config.yaml
input: "log_mel"
residual_scale: 0.1
mixing: "cutmix"
eps: 1e-08
final_lr_fraction: 0.1
Rows from block 8 of a small sound classifier, named by matrix and row number. Rows with one number belong to one channel. Each number is 200 + 40 x the weight over its row's rms, rounded and kept within 0 to 999. All counts start at 0. After the name is the row's rms in percent of the matrix's.
Before each channel's rows are labels from the 100 clips, of 14976, where the channel reaches its highest value: "top examples" is what is common among them; "peak on" is the class under the peak. Only what is clearly more common there than usual is listed. The data: synthesized solo parts of chorales (CocoChorales).
# convs0: first 3x3 conv (model.blocks.8.convs.0.weight, 192x192x3x3, standardized in use, each kernel summed), inputs 96-191
# convs1: second 3x3 conv (model.blocks.8.convs.1.weight, 192x192x3x3, standardized in use, transposed, each kernel summed), outputs 96-191

top examples: flute; note G5; note F5; note C#5
peak on: G5; C#5
convs0.188,097,146,221,208,166,257,196,159,218,178,185,249,198,219,201,269,180,281,182,226,220,170,195,141,180,229,229,145,185,237,220,230,168,223,251,248,194,184,233,224,274,195,215,282,170,177,283,172,237,160,214,214,208,203,270,270,223,216,217,234,218,205,242,152,233,223,172,224,146,314,239,199,226,163,210,135,167,192,250,271,294,170,243,238,270,174,218,181,236,285,230,179,208,215,116,220,187
convs1.188,102,213,250,225,216,176,209,144,217,199,191,162,222,234,255,184,256,188,128,220,151,154,253,104,158,140,204,188,127,186,187,282,157,181,211,248,171,241,196,250,117,153,184,219,236,216,184,116,282,211,225,193,218,221,212,192,198,167,153,184,117,160,205,217,227,134,227,177,238,207,198,147,246,145,146,216,261,188,197,237,223,171,187,176,204,198,155,173,187,244,245,166,216,203,191,235,155

top examples: flute; viola; note F#5
peak on: F#5
convs0.123,092,285,249,213,237,191,237,199,210,257,191,189,218,236,160,190,187,228,189,202,200,228,148,124,183,142,204,161,187,256,179,250,224,197,223,187,231,228,260,208,200,266,148,180,195,210,207,214,253,265,176,228,232,191,251,193,210,254,206,202,196,180,181,40,189,214,124,198,224,222,239,207,181,161,178,137,191,182,193,205,249,199,198,231,262,253,153,182,176,241,184,188,203,132,137,179,208
convs1.123,084,196,150,100,186,175,178,201,235,169,181,231,172,270,179,168,217,187,203,176,199,167,168,231,159,260,205,229,244,257,199,169,185,173,154,171,232,180,202,111,224,184,246,211,169,228,182,183,206,179,220,176,219,232,192,236,242,137,174,227,185,186,157,220,255,222,70,253,221,189,219,165,152,187,217,183,121,219,192,146,155,233,220,198,232,213,279,205,148,184,226,161,285,145,140,220,303

top examples: horn; note A#4; trombone
peak on: A#4
convs0.59,106,279,197,232,244,202,222,199,211,258,309,229,237,204,228,149,182,211,198,209,135,222,206,240,164,116,177,171,170,228,208,220,176,201,209,242,217,176,252,251,106,224,183,161,214,224,214,219,228,201,197,168,254,221,175,207,286,151,138,207,182,184,208,174,163,209,222,155,230,240,209,166,220,202,258,186,150,237,175,176,225,153,215,206,251,200,209,243,37,194,160,246,148,146,208,187,168
convs1.59,080,158,196,200,185,198,173,163,260,178,157,172,216,277,196,162,261,268,165,200,240,310,208,234,118,242,144,207,170,240,175,196,187,220,204,173,168,263,186,148,250,157,220,239,183,213,185,209,220,266,206,218,176,231,282,164,188,182,171,191,189,235,199,204,231,209,178,229,156,157,194,197,206,163,215,234,155,112,168,146,202,192,230,240,197,239,222,213,183,193,255,192,241,186,166,274,238

top examples: oboe; clarinet; note E4
peak on: E4
convs0.88,099,170,146,188,197,125,217,180,216,215,115,204,154,223,163,156,266,170,204,157,115,244,232,141,199,251,247,195,136,191,190,171,117,272,195,245,157,220,166,209,185,293,222,175,188,247,144,185,174,155,216,177,237,205,159,145,201,235,221,111,162,143,224,230,164,217,217,229,232,203,237,185,211,233,161,220,173,242,186,157,214,161,249,138,149,182,176,181,277,168,202,208,254,225,163,200,216
convs1.88,086,189,198,252,226,174,148,186,189,203,196,232,224,191,208,251,203,224,189,205,137,158,174,217,216,119,213,210,162,207,175,259,164,184,218,184,222,179,222,200,158,246,210,165,228,173,204,169,189,258,199,184,168,150,194,198,193,268,300,215,208,222,148,145,269,229,195,208,115,182,257,233,182,295,147,244,195,226,183,229,249,193,261,133,245,228,171,276,168,223,209,129,115,224,189,189,223

top examples: horn; note A#4; note B4; note C5
peak on: A#4
convs0.9,063,236,181,229,218,232,233,193,223,219,205,213,232,240,156,234,233,259,219,202,254,239,192,196,219,214,232,186,184,296,182,251,111,194,192,215,175,208,184,276,171,220,215,249,217,198,268,212,249,215,237,203,211,188,230,252,289,225,180,163,216,196,194,240,143,265,226,205,205,192,207,216,260,227,199,216,209,222,327,248,254,177,270,287,218,211,254,257,184,180,246,243,230,224,206,227,197
convs1.9,128,228,215,261,201,147,282,143,172,186,194,171,243,219,233,168,233,248,168,320,184,195,237,174,165,215,121,229,180,105,142,248,188,242,241,168,172,227,153,165,220,195,200,170,218,184,245,149,192,217,233,135,213,163,242,161,182,165,197,267,181,214,237,204,168,174,217,212,230,210,145,169,236,175,142,268,301,169,122,153,162,97,217,165,307,245,281,203,180,206,249,198,189,234,171,240,180

top examples: flute; clarinet
peak on: silence
convs0.27,049,215,185,201,191,251,251,212,230,216,240,255,252,219,162,242,243,236,258,221,204,238,224,233,217,226,219,220,213,234,179,257,207,224,195,232,191,182,235,294,185,212,228,230,279,207,145,261,262,178,264,228,191,182,239,227,294,165,264,185,268,262,189,248,252,275,228,223,206,241,227,195,287,233,228,227,212,279,125,259,271,203,289,252,229,180,212,267,193,218,261,154,242,195,194,250,209
convs1.27,121,221,230,231,194,123,250,114,156,173,205,182,271,199,175,193,233,226,164,273,166,189,194,184,197,219,179,236,226,127,167,230,96,269,218,203,146,250,186,192,236,186,226,169,289,169,224,148,185,202,232,134,236,168,238,164,168,166,161,274,191,259,230,222,258,175,235,149,200,225,176,153,243,191,165,188,284,186,151,198,181,133,219,165,258,250,203,240,196,252,234,222,203,230,144,230,169

top examples: horn; note A#4; note C5
peak on: A#4
convs0.185,100,189,132,228,139,127,122,280,162,111,226,196,186,223,235,190,110,237,215,181,206,199,169,214,193,145,242,191,251,221,194,253,232,209,148,190,235,206,218,251,193,195,188,292,235,222,244,239,209,203,197,240,252,226,191,233,240,173,227,192,207,186,178,222,215,197,143,231,196,162,171,173,236,204,220,191,215,244,217,231,266,181,270,207,201,189,133,227,176,206,223,197,186,191,241,183,171
convs1.185,099,224,239,180,144,202,174,187,210,164,198,175,162,258,284,201,231,229,192,167,172,278,177,165,184,231,195,250,153,201,180,265,234,216,226,235,146,190,227,260,172,123,198,214,216,259,185,184,201,254,256,130,178,196,147,215,140,190,216,193,173,198,270,301,259,149,247,184,167,131,133,212,176,159,145,255,185,134,194,281,206,219,176,162,234,190,224,166,225,239,280,190,237,287,143,184,138

top examples: clarinet; note C4; note D#4; note F4
peak on: C4
convs0.162,095,193,184,219,174,162,269,150,234,294,211,171,254,129,170,239,225,167,140,190,210,233,258,203,238,233,189,230,208,160,194,207,171,218,292,214,210,228,195,234,201,163,139,153,158,230,148,194,164,230,151,205,230,248,213,176,186,190,167,176,190,207,198,243,168,135,218,150,241,199,219,187,157,247,215,175,138,140,154,165,206,150,244,193,181,189,213,184,157,159,182,143,179,239,248,210,163
convs1.162,088,149,168,182,213,200,167,144,269,240,245,230,261,184,260,238,186,202,233,221,287,101,187,199,198,203,249,183,249,273,218,229,175,124,193,189,231,166,161,145,164,220,247,184,219,141,173,235,191,218,163,219,147,201,207,204,195,317,190,209,234,168,222,156,228,210,199,142,188,159,269,239,181,273,209,210,252,198,189,212,212,171,228,203,234,180,215,184,121,243,215,241,91,116,236,168,207

top examples: flute; note D5; note E5; note F#5
peak on: D5
convs0.87,087,144,269,150,262,223,280,185,195,236,203,255,214,175,240,239,163,230,218,190,146,114,265,169,253,231,190,239,208,229,272,299,206,237,237,194,201,185,206,190,220,201,220,233,218,150,184,173,211,206,202,185,176,196,200,209,264,137,197,178,217,230,177,212,153,247,271,210,130,261,301,221,203,168,263,215,206,182,200,185,206,219,208,171,187,83,226,206,229,198,186,207,113,261,241,228,219
convs1.87,099,209,172,246,210,249,84,155,201,189,238,256,175,141,188,171,267,144,198,209,261,191,128,151,186,150,235,179,218,215,290,159,181,132,163,218,189,171,152,210,234,167,220,260,271,201,192,133,210,176,198,182,167,252,185,170,190,289,148,230,182,211,269,182,208,269,160,264,168,175,246,204,281,236,241,204,212,112,176,227,207,160,223,183,239,218,207,190,211,249,270,182,195,159,174,270,197

top examples: tuba; note B3; note A3; note G3
peak on: B3
convs0.121,109,261,169,272,227,156,163,213,107,194,206,258,211,224,224,160,197,262,215,181,155,185,213,194,217,197,184,201,259,188,200,259,187,213,164,174,205,258,255,213,127,276,163,253,240,232,190,200,205,254,203,219,192,192,255,223,349,166,196,151,190,201,233,206,121,182,173,163,184,193,160,212,289,246,182,242,234,268,208,197,238,248,248,202,149,179,204,226,112,202,194,202,96,157,177,236,174
convs1.121,086,202,230,176,233,214,207,248,209,195,177,175,219,223,279,177,266,216,188,168,201,264,204,206,155,203,196,170,203,142,201,279,199,213,246,268,167,145,199,201,264,211,145,221,240,232,200,239,224,192,284,168,190,187,249,175,229,246,214,207,234,235,271,266,283,222,239,210,150,78,129,146,238,235,171,241,214,158,170,241,184,227,242,174,240,231,170,115,273,251,182,230,237,225,183,213,150

top examples: clarinet; note F4; note G#4; trombone
peak on: G#4; F4
convs0.184,048,226,201,189,170,226,153,227,200,183,198,233,224,219,155,199,242,220,241,212,182,254,193,218,255,210,223,214,256,260,215,167,173,211,198,209,231,194,240,291,195,212,273,258,266,239,273,230,260,151,255,240,250,232,214,237,224,154,256,154,254,295,200,235,195,246,211,241,228,207,175,216,241,186,215,196,189,230,223,246,266,182,294,245,152,187,194,231,214,197,223,157,229,219,203,230,208
convs1.184,118,218,226,228,187,129,233,125,158,158,208,163,246,211,225,174,251,205,171,255,150,239,219,168,177,185,180,253,208,181,165,223,131,269,192,197,154,250,127,253,214,146,200,199,241,158,221,155,208,218,219,131,223,160,226,149,167,156,162,231,145,222,207,199,255,159,226,184,198,170,160,145,223,196,158,242,247,160,175,226,218,122,217,155,243,269,189,173,198,235,178,217,204,242,145,234,176

top examples: flute; note G5; note A5; note F#5
peak on: A5
convs0.85,090,156,206,254,158,219,199,226,211,199,168,184,236,258,190,172,225,221,233,268,124,247,173,189,218,182,194,224,207,174,190,262,269,263,212,212,234,126,162,155,146,213,187,205,153,178,235,183,198,190,189,230,197,222,218,257,215,185,117,408,159,193,148,237,167,229,190,141,222,228,180,222,180,186,161,221,227,179,142,245,250,225,184,207,185,229,197,164,121,136,185,150,153,156,185,266,203
convs1.85,083,181,167,284,271,170,213,212,204,299,137,181,221,191,196,179,238,223,197,221,203,190,211,214,192,195,192,213,222,273,201,238,257,176,232,144,181,179,205,121,201,172,207,143,205,208,271,221,204,286,264,191,185,235,227,184,205,228,155,90,255,292,176,128,161,182,160,258,212,324,194,177,223,122,204,171,145,237,282,156,202,190,299,188,258,237,158,157,238,245,258,246,187,169,214,177,167

top examples: clarinet; note G#4
peak on: G#4
convs0.74,105,106,181,277,164,193,168,217,220,220,215,133,204,154,184,156,154,167,255,214,153,215,176,285,194,192,193,228,224,229,256,141,173,271,172,147,243,162,198,200,242,181,241,192,164,139,195,217,190,208,207,247,214,179,132,207,163,163,194,138,230,212,206,203,225,212,196,235,186,203,149,197,175,181,204,161,227,152,180,150,214,237,163,212,179,102,238,172,220,213,197,177,184,220,223,236,219
convs1.74,095,123,131,150,248,216,126,263,248,244,193,215,133,159,194,199,256,214,207,144,212,202,143,219,287,192,237,223,199,227,238,196,195,173,164,208,285,167,249,194,189,256,180,206,154,213,200,136,196,181,194,200,158,194,193,221,194,252,200,231,250,212,186,152,186,290,167,234,203,178,222,254,201,167,255,191,189,199,188,221,278,242,228,188,223,174,217,238,224,192,164,201,62,199,230,216,327

top examples: bassoon; note D4; note E4; note D#4
peak on: E4
convs0.186,114,197,178,169,143,228,244,205,164,158,214,208,184,179,221,281,169,228,198,219,166,126,208,179,219,211,204,178,178,192,235,223,313,150,226,181,233,216,186,161,242,243,196,186,222,186,230,241,211,229,253,162,221,182,222,237,221,215,253,256,149,176,203,206,173,221,192,209,102,217,197,268,208,179,157,185,208,232,272,154,185,295,173,245,210,187,140,171,307,182,249,212,201,169,225,273,97
convs1.186,122,197,211,250,172,179,275,125,229,194,195,200,220,145,219,221,259,172,180,189,176,236,223,232,173,161,173,253,211,208,181,204,211,165,167,209,199,146,36,317,265,164,203,175,243,216,186,156,201,175,203,218,271,143,277,155,209,236,198,171,198,173,201,252,159,214,182,183,262,260,230,135,276,227,169,260,229,224,204,244,218,168,203,229,252,239,171,170,215,198,177,252,277,201,143,255,225

top examples: flute; note G5; note A5
peak on: A5
convs0.43,105,272,223,250,260,198,212,212,159,183,230,238,144,119,260,177,184,215,284,235,201,221,122,157,205,186,216,124,205,243,198,206,202,238,171,198,124,239,232,222,214,226,169,233,225,155,232,218,240,174,293,219,110,209,227,172,265,213,200,260,255,214,158,102,279,229,184,223,151,259,239,286,155,164,174,179,243,200,184,203,210,236,205,215,173,234,148,195,169,251,233,183,190,202,182,212,256
convs1.43,097,211,201,247,196,140,240,210,207,227,230,211,289,200,243,143,212,213,216,231,141,182,205,175,231,212,189,218,209,175,202,180,229,192,162,171,196,165,103,225,211,173,229,179,183,258,193,151,234,171,176,164,255,283,212,117,210,177,202,187,249,177,191,173,236,237,158,87,223,207,238,149,279,214,210,268,219,222,183,179,93,182,197,182,300,258,157,193,190,179,247,206,213,182,168,220,219

top examples: clarinet; note C5; note A#4; note C#5
peak on: C5
convs0.189,106,190,166,293,120,175,147,216,99,129,222,274,194,211,212,201,211,81,200,211,185,205,230,147,202,178,201,218,204,236,286,219,173,195,181,187,195,218,247,196,207,219,203,236,232,187,196,237,209,201,200,231,167,208,215,253,167,140,206,202,204,176,137,206,177,200,140,156,214,227,193,229,267,233,182,223,224,219,179,180,262,233,262,260,166,113,180,200,148,220,188,242,174,170,135,204,134
convs1.189,094,136,183,155,175,202,202,267,311,275,227,173,191,192,205,263,232,219,256,179,210,240,236,161,189,215,165,224,245,180,182,201,188,174,139,147,167,186,142,158,170,187,164,217,227,188,201,274,204,235,230,175,166,189,189,227,250,205,202,218,235,207,121,210,189,196,102,212,162,183,226,214,161,174,227,162,244,256,196,233,144,207,190,200,166,175,188,142,237,179,217,214,177,212,187,117,227

top examples: cello; note G3
peak on: G3
convs0.31,100,226,236,264,141,226,200,193,172,122,237,198,176,175,240,282,182,178,185,202,213,295,189,110,149,223,241,177,187,239,222,177,266,187,188,171,149,279,217,236,187,137,145,207,240,192,224,218,246,175,264,224,265,288,225,231,244,267,217,229,226,153,180,216,230,166,151,193,219,240,184,178,248,185,135,183,155,216,189,192,240,105,154,239,164,203,164,241,236,212,232,251,183,241,119,192,172
convs1.31,103,197,280,243,171,169,236,214,208,138,185,137,200,202,208,180,221,180,165,221,180,141,238,173,132,229,191,236,176,224,139,203,165,219,247,254,197,264,167,228,229,254,262,201,245,216,215,153,187,218,265,205,238,200,232,194,199,248,154,157,234,176,181,191,238,156,137,150,269,316,189,172,322,172,176,227,272,193,215,162,181,232,243,171,303,234,190,200,242,234,297,216,169,215,213,160,180

top examples: oboe; note G4; note A4; note G#4
peak on: G4
convs0.81,109,233,161,128,177,229,119,270,181,169,190,250,205,246,225,260,151,176,212,150,190,192,186,209,158,148,180,175,201,273,275,204,209,171,143,177,181,118,213,226,177,202,159,220,263,159,190,182,259,164,169,217,239,226,224,212,159,102,176,199,234,163,225,183,206,241,240,207,230,151,171,260,228,178,283,238,127,191,166,270,237,170,249,205,225,210,160,197,166,199,180,221,177,187,214,211,236
convs1.81,081,266,147,141,109,229,161,148,153,250,224,197,123,161,234,227,225,219,211,163,99,242,231,225,175,220,140,264,162,210,163,243,199,183,124,126,167,221,161,216,246,169,185,212,214,161,182,218,104,243,186,174,186,178,139,249,116,165,260,192,205,132,245,228,252,159,267,221,215,198,210,122,214,188,172,162,161,165,197,174,285,258,213,235,210,209,186,171,161,197,178,237,228,180,160,253,157

top examples: oboe; note C#5; note C5; note A4
peak on: C#5
convs0.137,100,238,237,216,199,206,156,273,217,228,193,238,195,254,242,164,167,187,190,156,123,245,140,233,116,197,201,203,196,261,245,186,203,150,151,202,166,144,203,255,141,203,186,165,248,162,210,246,275,179,156,226,206,223,222,178,212,201,202,209,257,178,166,140,160,231,181,247,177,193,227,195,226,184,225,229,117,231,148,186,286,174,269,234,191,194,185,257,173,196,174,230,199,172,212,233,218
convs1.137,087,294,252,259,107,177,245,211,156,213,230,216,135,137,236,231,250,245,184,163,119,286,178,209,281,200,101,301,144,201,110,218,227,140,152,181,180,257,151,280,204,167,218,215,179,128,214,222,138,207,225,228,147,187,274,209,120,151,247,169,203,182,226,163,290,183,246,156,216,189,183,194,233,178,192,134,144,206,195,147,218,188,246,199,179,196,157,129,200,188,116,194,186,212,215,216,187

top examples: horn; note G4; note F#4; note F4
peak on: F#4
convs0.40,106,170,173,216,165,141,192,186,227,129,193,294,151,170,223,255,267,245,150,176,181,205,176,191,169,186,205,251,215,205,238,165,130,237,203,194,173,219,179,196,201,149,150,240,182,216,180,164,173,168,212,213,247,238,241,172,146,230,149,140,244,179,185,222,164,222,191,180,192,211,206,179,228,164,163,256,153,167,170,210,199,195,217,177,191,225,185,222,126,176,189,216,113,300,264,157,212
convs1.40,093,204,193,151,184,269,218,202,217,213,177,204,246,188,245,183,102,212,200,142,175,196,172,151,238,197,213,100,234,214,196,207,213,140,191,189,198,202,164,167,214,193,220,259,190,202,199,210,160,203,135,243,160,197,197,211,201,278,161,210,243,215,137,227,200,240,178,184,186,141,212,236,236,249,213,190,201,157,184,212,179,211,211,185,174,151,222,220,208,191,208,183,127,38,298,167,165

top examples: tuba; note D#4; note D4; note E4
peak on: D#4
convs0.157,114,194,187,201,201,148,103,249,186,111,218,231,215,244,228,220,197,270,260,209,210,168,137,182,237,199,194,172,256,229,209,163,248,238,126,173,173,169,193,215,171,224,232,222,224,156,276,216,219,191,180,197,194,141,257,211,202,247,216,194,263,162,151,124,239,242,137,236,175,166,217,158,268,172,113,206,231,242,190,284,244,169,210,223,212,197,152,190,220,204,229,216,188,204,210,258,143
convs1.157,116,230,206,223,203,210,141,192,154,189,199,226,205,265,206,138,275,234,205,297,224,168,174,213,120,238,156,245,189,225,107,155,176,213,240,274,182,220,187,186,182,70,281,204,218,232,219,171,245,204,167,221,225,174,219,205,207,176,189,213,163,253,240,129,173,266,213,206,187,190,155,255,264,171,217,265,177,174,172,157,208,187,204,174,235,283,228,185,196,193,189,198,175,181,257,231,183

top examples: cello; note C#4; note A#3; instrument: bassoon
peak on: C#4
convs0.61,058,230,196,247,191,217,233,209,206,251,236,237,211,216,151,194,229,226,243,190,205,263,196,222,185,255,230,208,201,137,191,224,319,230,213,253,203,208,223,278,161,205,198,254,239,194,156,245,251,170,238,223,196,186,227,213,205,178,213,306,208,252,183,244,265,220,224,224,204,205,235,194,207,266,231,227,158,282,51,232,201,199,304,219,216,174,215,231,165,234,264,162,248,221,204,242,159
convs1.61,112,215,242,233,161,191,281,135,160,188,226,183,277,197,211,186,220,243,160,303,162,162,246,187,196,210,161,250,199,182,119,253,111,264,242,195,154,242,138,185,199,186,210,196,264,183,224,145,218,223,213,162,218,139,210,189,206,183,146,240,176,208,248,157,302,172,207,171,207,229,147,155,201,186,169,251,250,196,143,216,177,95,223,184,256,251,205,212,248,247,194,191,206,219,152,235,188

top examples: flute; note B4; note A4
peak on: B4
convs0.119,102,239,147,200,144,222,155,260,129,181,212,231,214,202,225,221,211,263,185,148,207,181,156,246,218,215,238,176,223,200,202,271,278,233,168,159,184,174,225,257,167,200,167,293,230,176,276,198,216,225,138,165,203,222,234,220,293,185,216,214,165,234,176,219,175,274,185,239,131,192,188,209,246,169,193,222,239,216,197,217,255,169,231,232,182,200,236,178,205,189,252,216,164,197,253,226,134
convs1.119,106,209,226,183,174,173,187,169,178,242,197,188,221,178,214,139,232,223,190,194,186,234,192,167,159,197,232,205,150,235,233,218,183,209,335,268,169,182,229,223,220,140,165,161,231,236,186,167,275,194,177,174,271,243,230,119,229,180,204,210,173,231,282,234,245,184,241,197,217,174,147,153,231,167,198,264,200,124,195,194,163,207,182,195,276,249,224,156,252,311,253,213,285,285,109,260,150

top examples: bassoon; double bass
peak on: D#4
convs0.36,107,263,182,195,243,179,195,161,189,272,183,200,245,199,170,211,230,185,217,249,232,176,269,173,195,164,243,312,206,201,296,211,156,231,270,172,215,160,269,181,195,131,201,226,239,167,206,274,216,217,226,206,138,251,222,208,178,148,174,192,180,212,216,119,240,195,202,190,178,260,211,159,213,169,235,226,174,192,203,232,237,200,261,209,245,235,210,250,122,241,209,194,171,270,206,181,219
convs1.36,088,117,173,188,193,252,158,276,238,243,203,194,114,152,174,251,224,159,227,152,266,220,158,271,233,172,226,148,185,186,251,197,203,174,192,149,227,187,154,223,125,225,187,262,164,236,210,221,195,208,182,194,165,215,173,246,237,247,178,215,200,227,192,195,209,173,143,174,154,185,191,243,202,205,231,204,221,172,176,302,205,178,231,207,159,169,263,189,200,141,236,189,166,228,179,156,216

top examples: clarinet; note G#4; note A#4
peak on: G#4
convs0.112,090,203,215,203,235,209,180,221,228,210,152,200,175,239,159,197,205,186,223,260,150,234,210,270,238,169,220,184,183,164,212,225,284,195,137,242,266,205,169,183,156,209,185,213,164,232,264,212,196,133,200,206,204,253,235,192,189,182,96,448,231,202,212,220,124,227,208,132,237,140,151,208,187,214,223,224,181,201,156,181,219,223,239,167,172,177,209,239,54,141,128,161,156,167,232,179,206
convs1.112,087,196,204,255,246,213,218,157,165,204,193,186,283,226,228,225,122,186,197,230,124,265,153,229,190,191,185,195,225,230,192,217,290,265,209,149,190,182,121,119,242,156,155,216,170,206,249,215,174,284,218,188,237,254,205,167,155,188,175,65,247,345,209,200,167,199,216,216,189,303,213,201,181,203,182,206,122,172,357,187,201,188,205,204,211,231,247,231,224,197,239,242,212,205,207,237,145

top examples: bassoon; note G#3; note F3
peak on: G#3
convs0.155,079,252,251,318,146,219,242,141,243,241,197,139,172,256,125,160,211,181,146,187,143,230,253,232,159,213,182,205,167,195,196,146,152,257,203,259,284,153,163,216,226,133,189,234,173,168,157,164,175,259,204,164,109,202,191,190,173,241,158,184,183,230,161,169,86,223,232,212,207,207,205,219,145,228,199,237,232,191,120,192,170,253,232,194,229,228,270,182,264,251,142,159,156,272,212,187,208
convs1.155,093,162,218,198,200,203,185,222,264,214,193,163,244,176,207,181,146,205,175,176,197,183,191,339,200,186,195,180,246,200,194,206,178,176,120,184,348,217,308,171,182,243,254,254,172,202,223,225,194,183,199,248,201,145,183,215,280,228,190,204,205,171,152,169,274,227,141,184,260,192,196,139,205,263,200,140,191,209,191,181,198,201,197,171,177,158,217,237,161,183,255,195,211,48,267,137,254

top examples: tuba; note D#4; note E3; note D#3
peak on: D#3
convs0.122,105,194,165,164,228,215,56,219,168,60,229,251,200,209,180,251,249,291,201,227,289,193,116,223,198,189,191,252,260,215,189,160,181,183,156,161,139,161,218,169,165,151,211,245,220,183,248,176,240,165,216,184,227,246,205,186,176,220,167,173,220,180,135,213,227,271,167,149,207,185,162,140,235,158,181,209,225,225,239,228,225,178,220,195,152,174,190,246,186,195,257,204,193,265,272,161,141
convs1.122,085,227,191,152,204,218,140,189,262,339,185,151,196,216,217,153,213,230,256,230,217,245,163,239,153,217,191,215,179,245,154,200,180,183,282,204,144,232,208,253,196,112,257,181,184,331,205,203,236,208,236,235,205,256,234,221,138,138,197,195,114,225,214,207,190,219,197,160,179,241,157,167,280,185,173,252,215,169,208,174,266,214,230,178,197,220,269,146,225,125,202,195,226,231,167,185,197

top examples: clarinet; note F5; note F#5; note G5
peak on: F5
convs0.114,103,194,214,255,166,157,183,218,227,296,190,206,260,185,187,150,175,192,169,170,164,225,166,220,192,221,241,161,217,226,248,184,240,254,186,145,186,239,196,207,194,248,217,176,226,178,222,225,225,222,147,256,327,168,158,211,211,226,213,204,221,151,181,195,205,205,143,168,228,190,152,164,284,181,165,176,172,211,202,129,280,121,200,178,212,158,182,178,205,175,146,187,242,166,152,233,178
convs1.114,092,162,187,211,168,167,191,267,214,171,213,243,129,144,192,295,207,231,159,127,143,256,115,178,239,198,244,149,148,206,280,192,212,175,216,228,223,210,231,151,242,133,230,247,181,235,198,185,191,163,184,214,139,199,188,219,212,270,189,202,274,187,137,158,210,269,232,181,232,181,218,211,175,211,284,132,180,157,182,240,219,167,232,144,167,181,148,224,242,177,152,211,152,151,233,191,226

top examples: bassoon; note D4; note D#4; note C4
peak on: D4
convs0.19,094,251,151,210,233,211,168,201,264,279,159,157,163,190,133,181,214,135,192,224,88,112,235,175,193,187,233,213,156,145,235,194,177,239,245,285,205,159,196,149,181,189,208,226,191,154,114,146,204,247,164,161,258,165,146,140,142,178,163,167,172,179,211,235,140,173,220,178,180,226,173,161,154,172,219,282,136,169,158,191,238,232,226,165,180,252,200,166,245,184,146,204,237,217,244,161,238
convs1.19,083,195,147,122,245,199,164,208,225,300,205,233,146,185,145,210,171,230,194,214,195,240,125,244,194,193,273,155,244,212,253,122,195,184,95,156,207,209,251,244,224,208,149,193,189,214,215,179,136,146,119,231,167,209,203,202,191,213,172,219,209,159,211,143,219,301,124,209,171,198,234,211,200,136,239,144,194,191,196,209,283,194,229,188,195,232,200,231,228,223,228,185,185,146,154,189,221

top examples: tuba; note B3
peak on: B3
convs0.178,089,181,223,267,197,186,129,215,208,158,238,228,217,178,177,135,180,192,233,177,244,232,202,213,226,182,227,162,193,193,254,193,204,198,156,228,200,225,190,248,196,222,218,238,200,231,204,180,226,155,185,149,181,227,187,282,212,116,173,233,220,221,176,151,320,231,199,143,309,157,184,183,228,231,212,223,185,167,208,192,176,178,213,209,186,254,115,200,220,230,232,186,246,208,204,274,176
convs1.178,102,200,198,210,157,148,203,169,185,172,218,230,175,251,161,190,264,248,196,223,203,189,180,183,171,245,155,238,143,129,195,221,216,292,221,204,219,180,199,197,176,178,216,243,250,189,162,192,315,173,217,154,167,217,237,236,169,168,153,213,199,306,178,196,181,214,201,148,149,275,152,211,163,211,175,253,220,124,199,187,281,180,163,256,219,209,144,187,241,183,142,223,221,222,197,191,158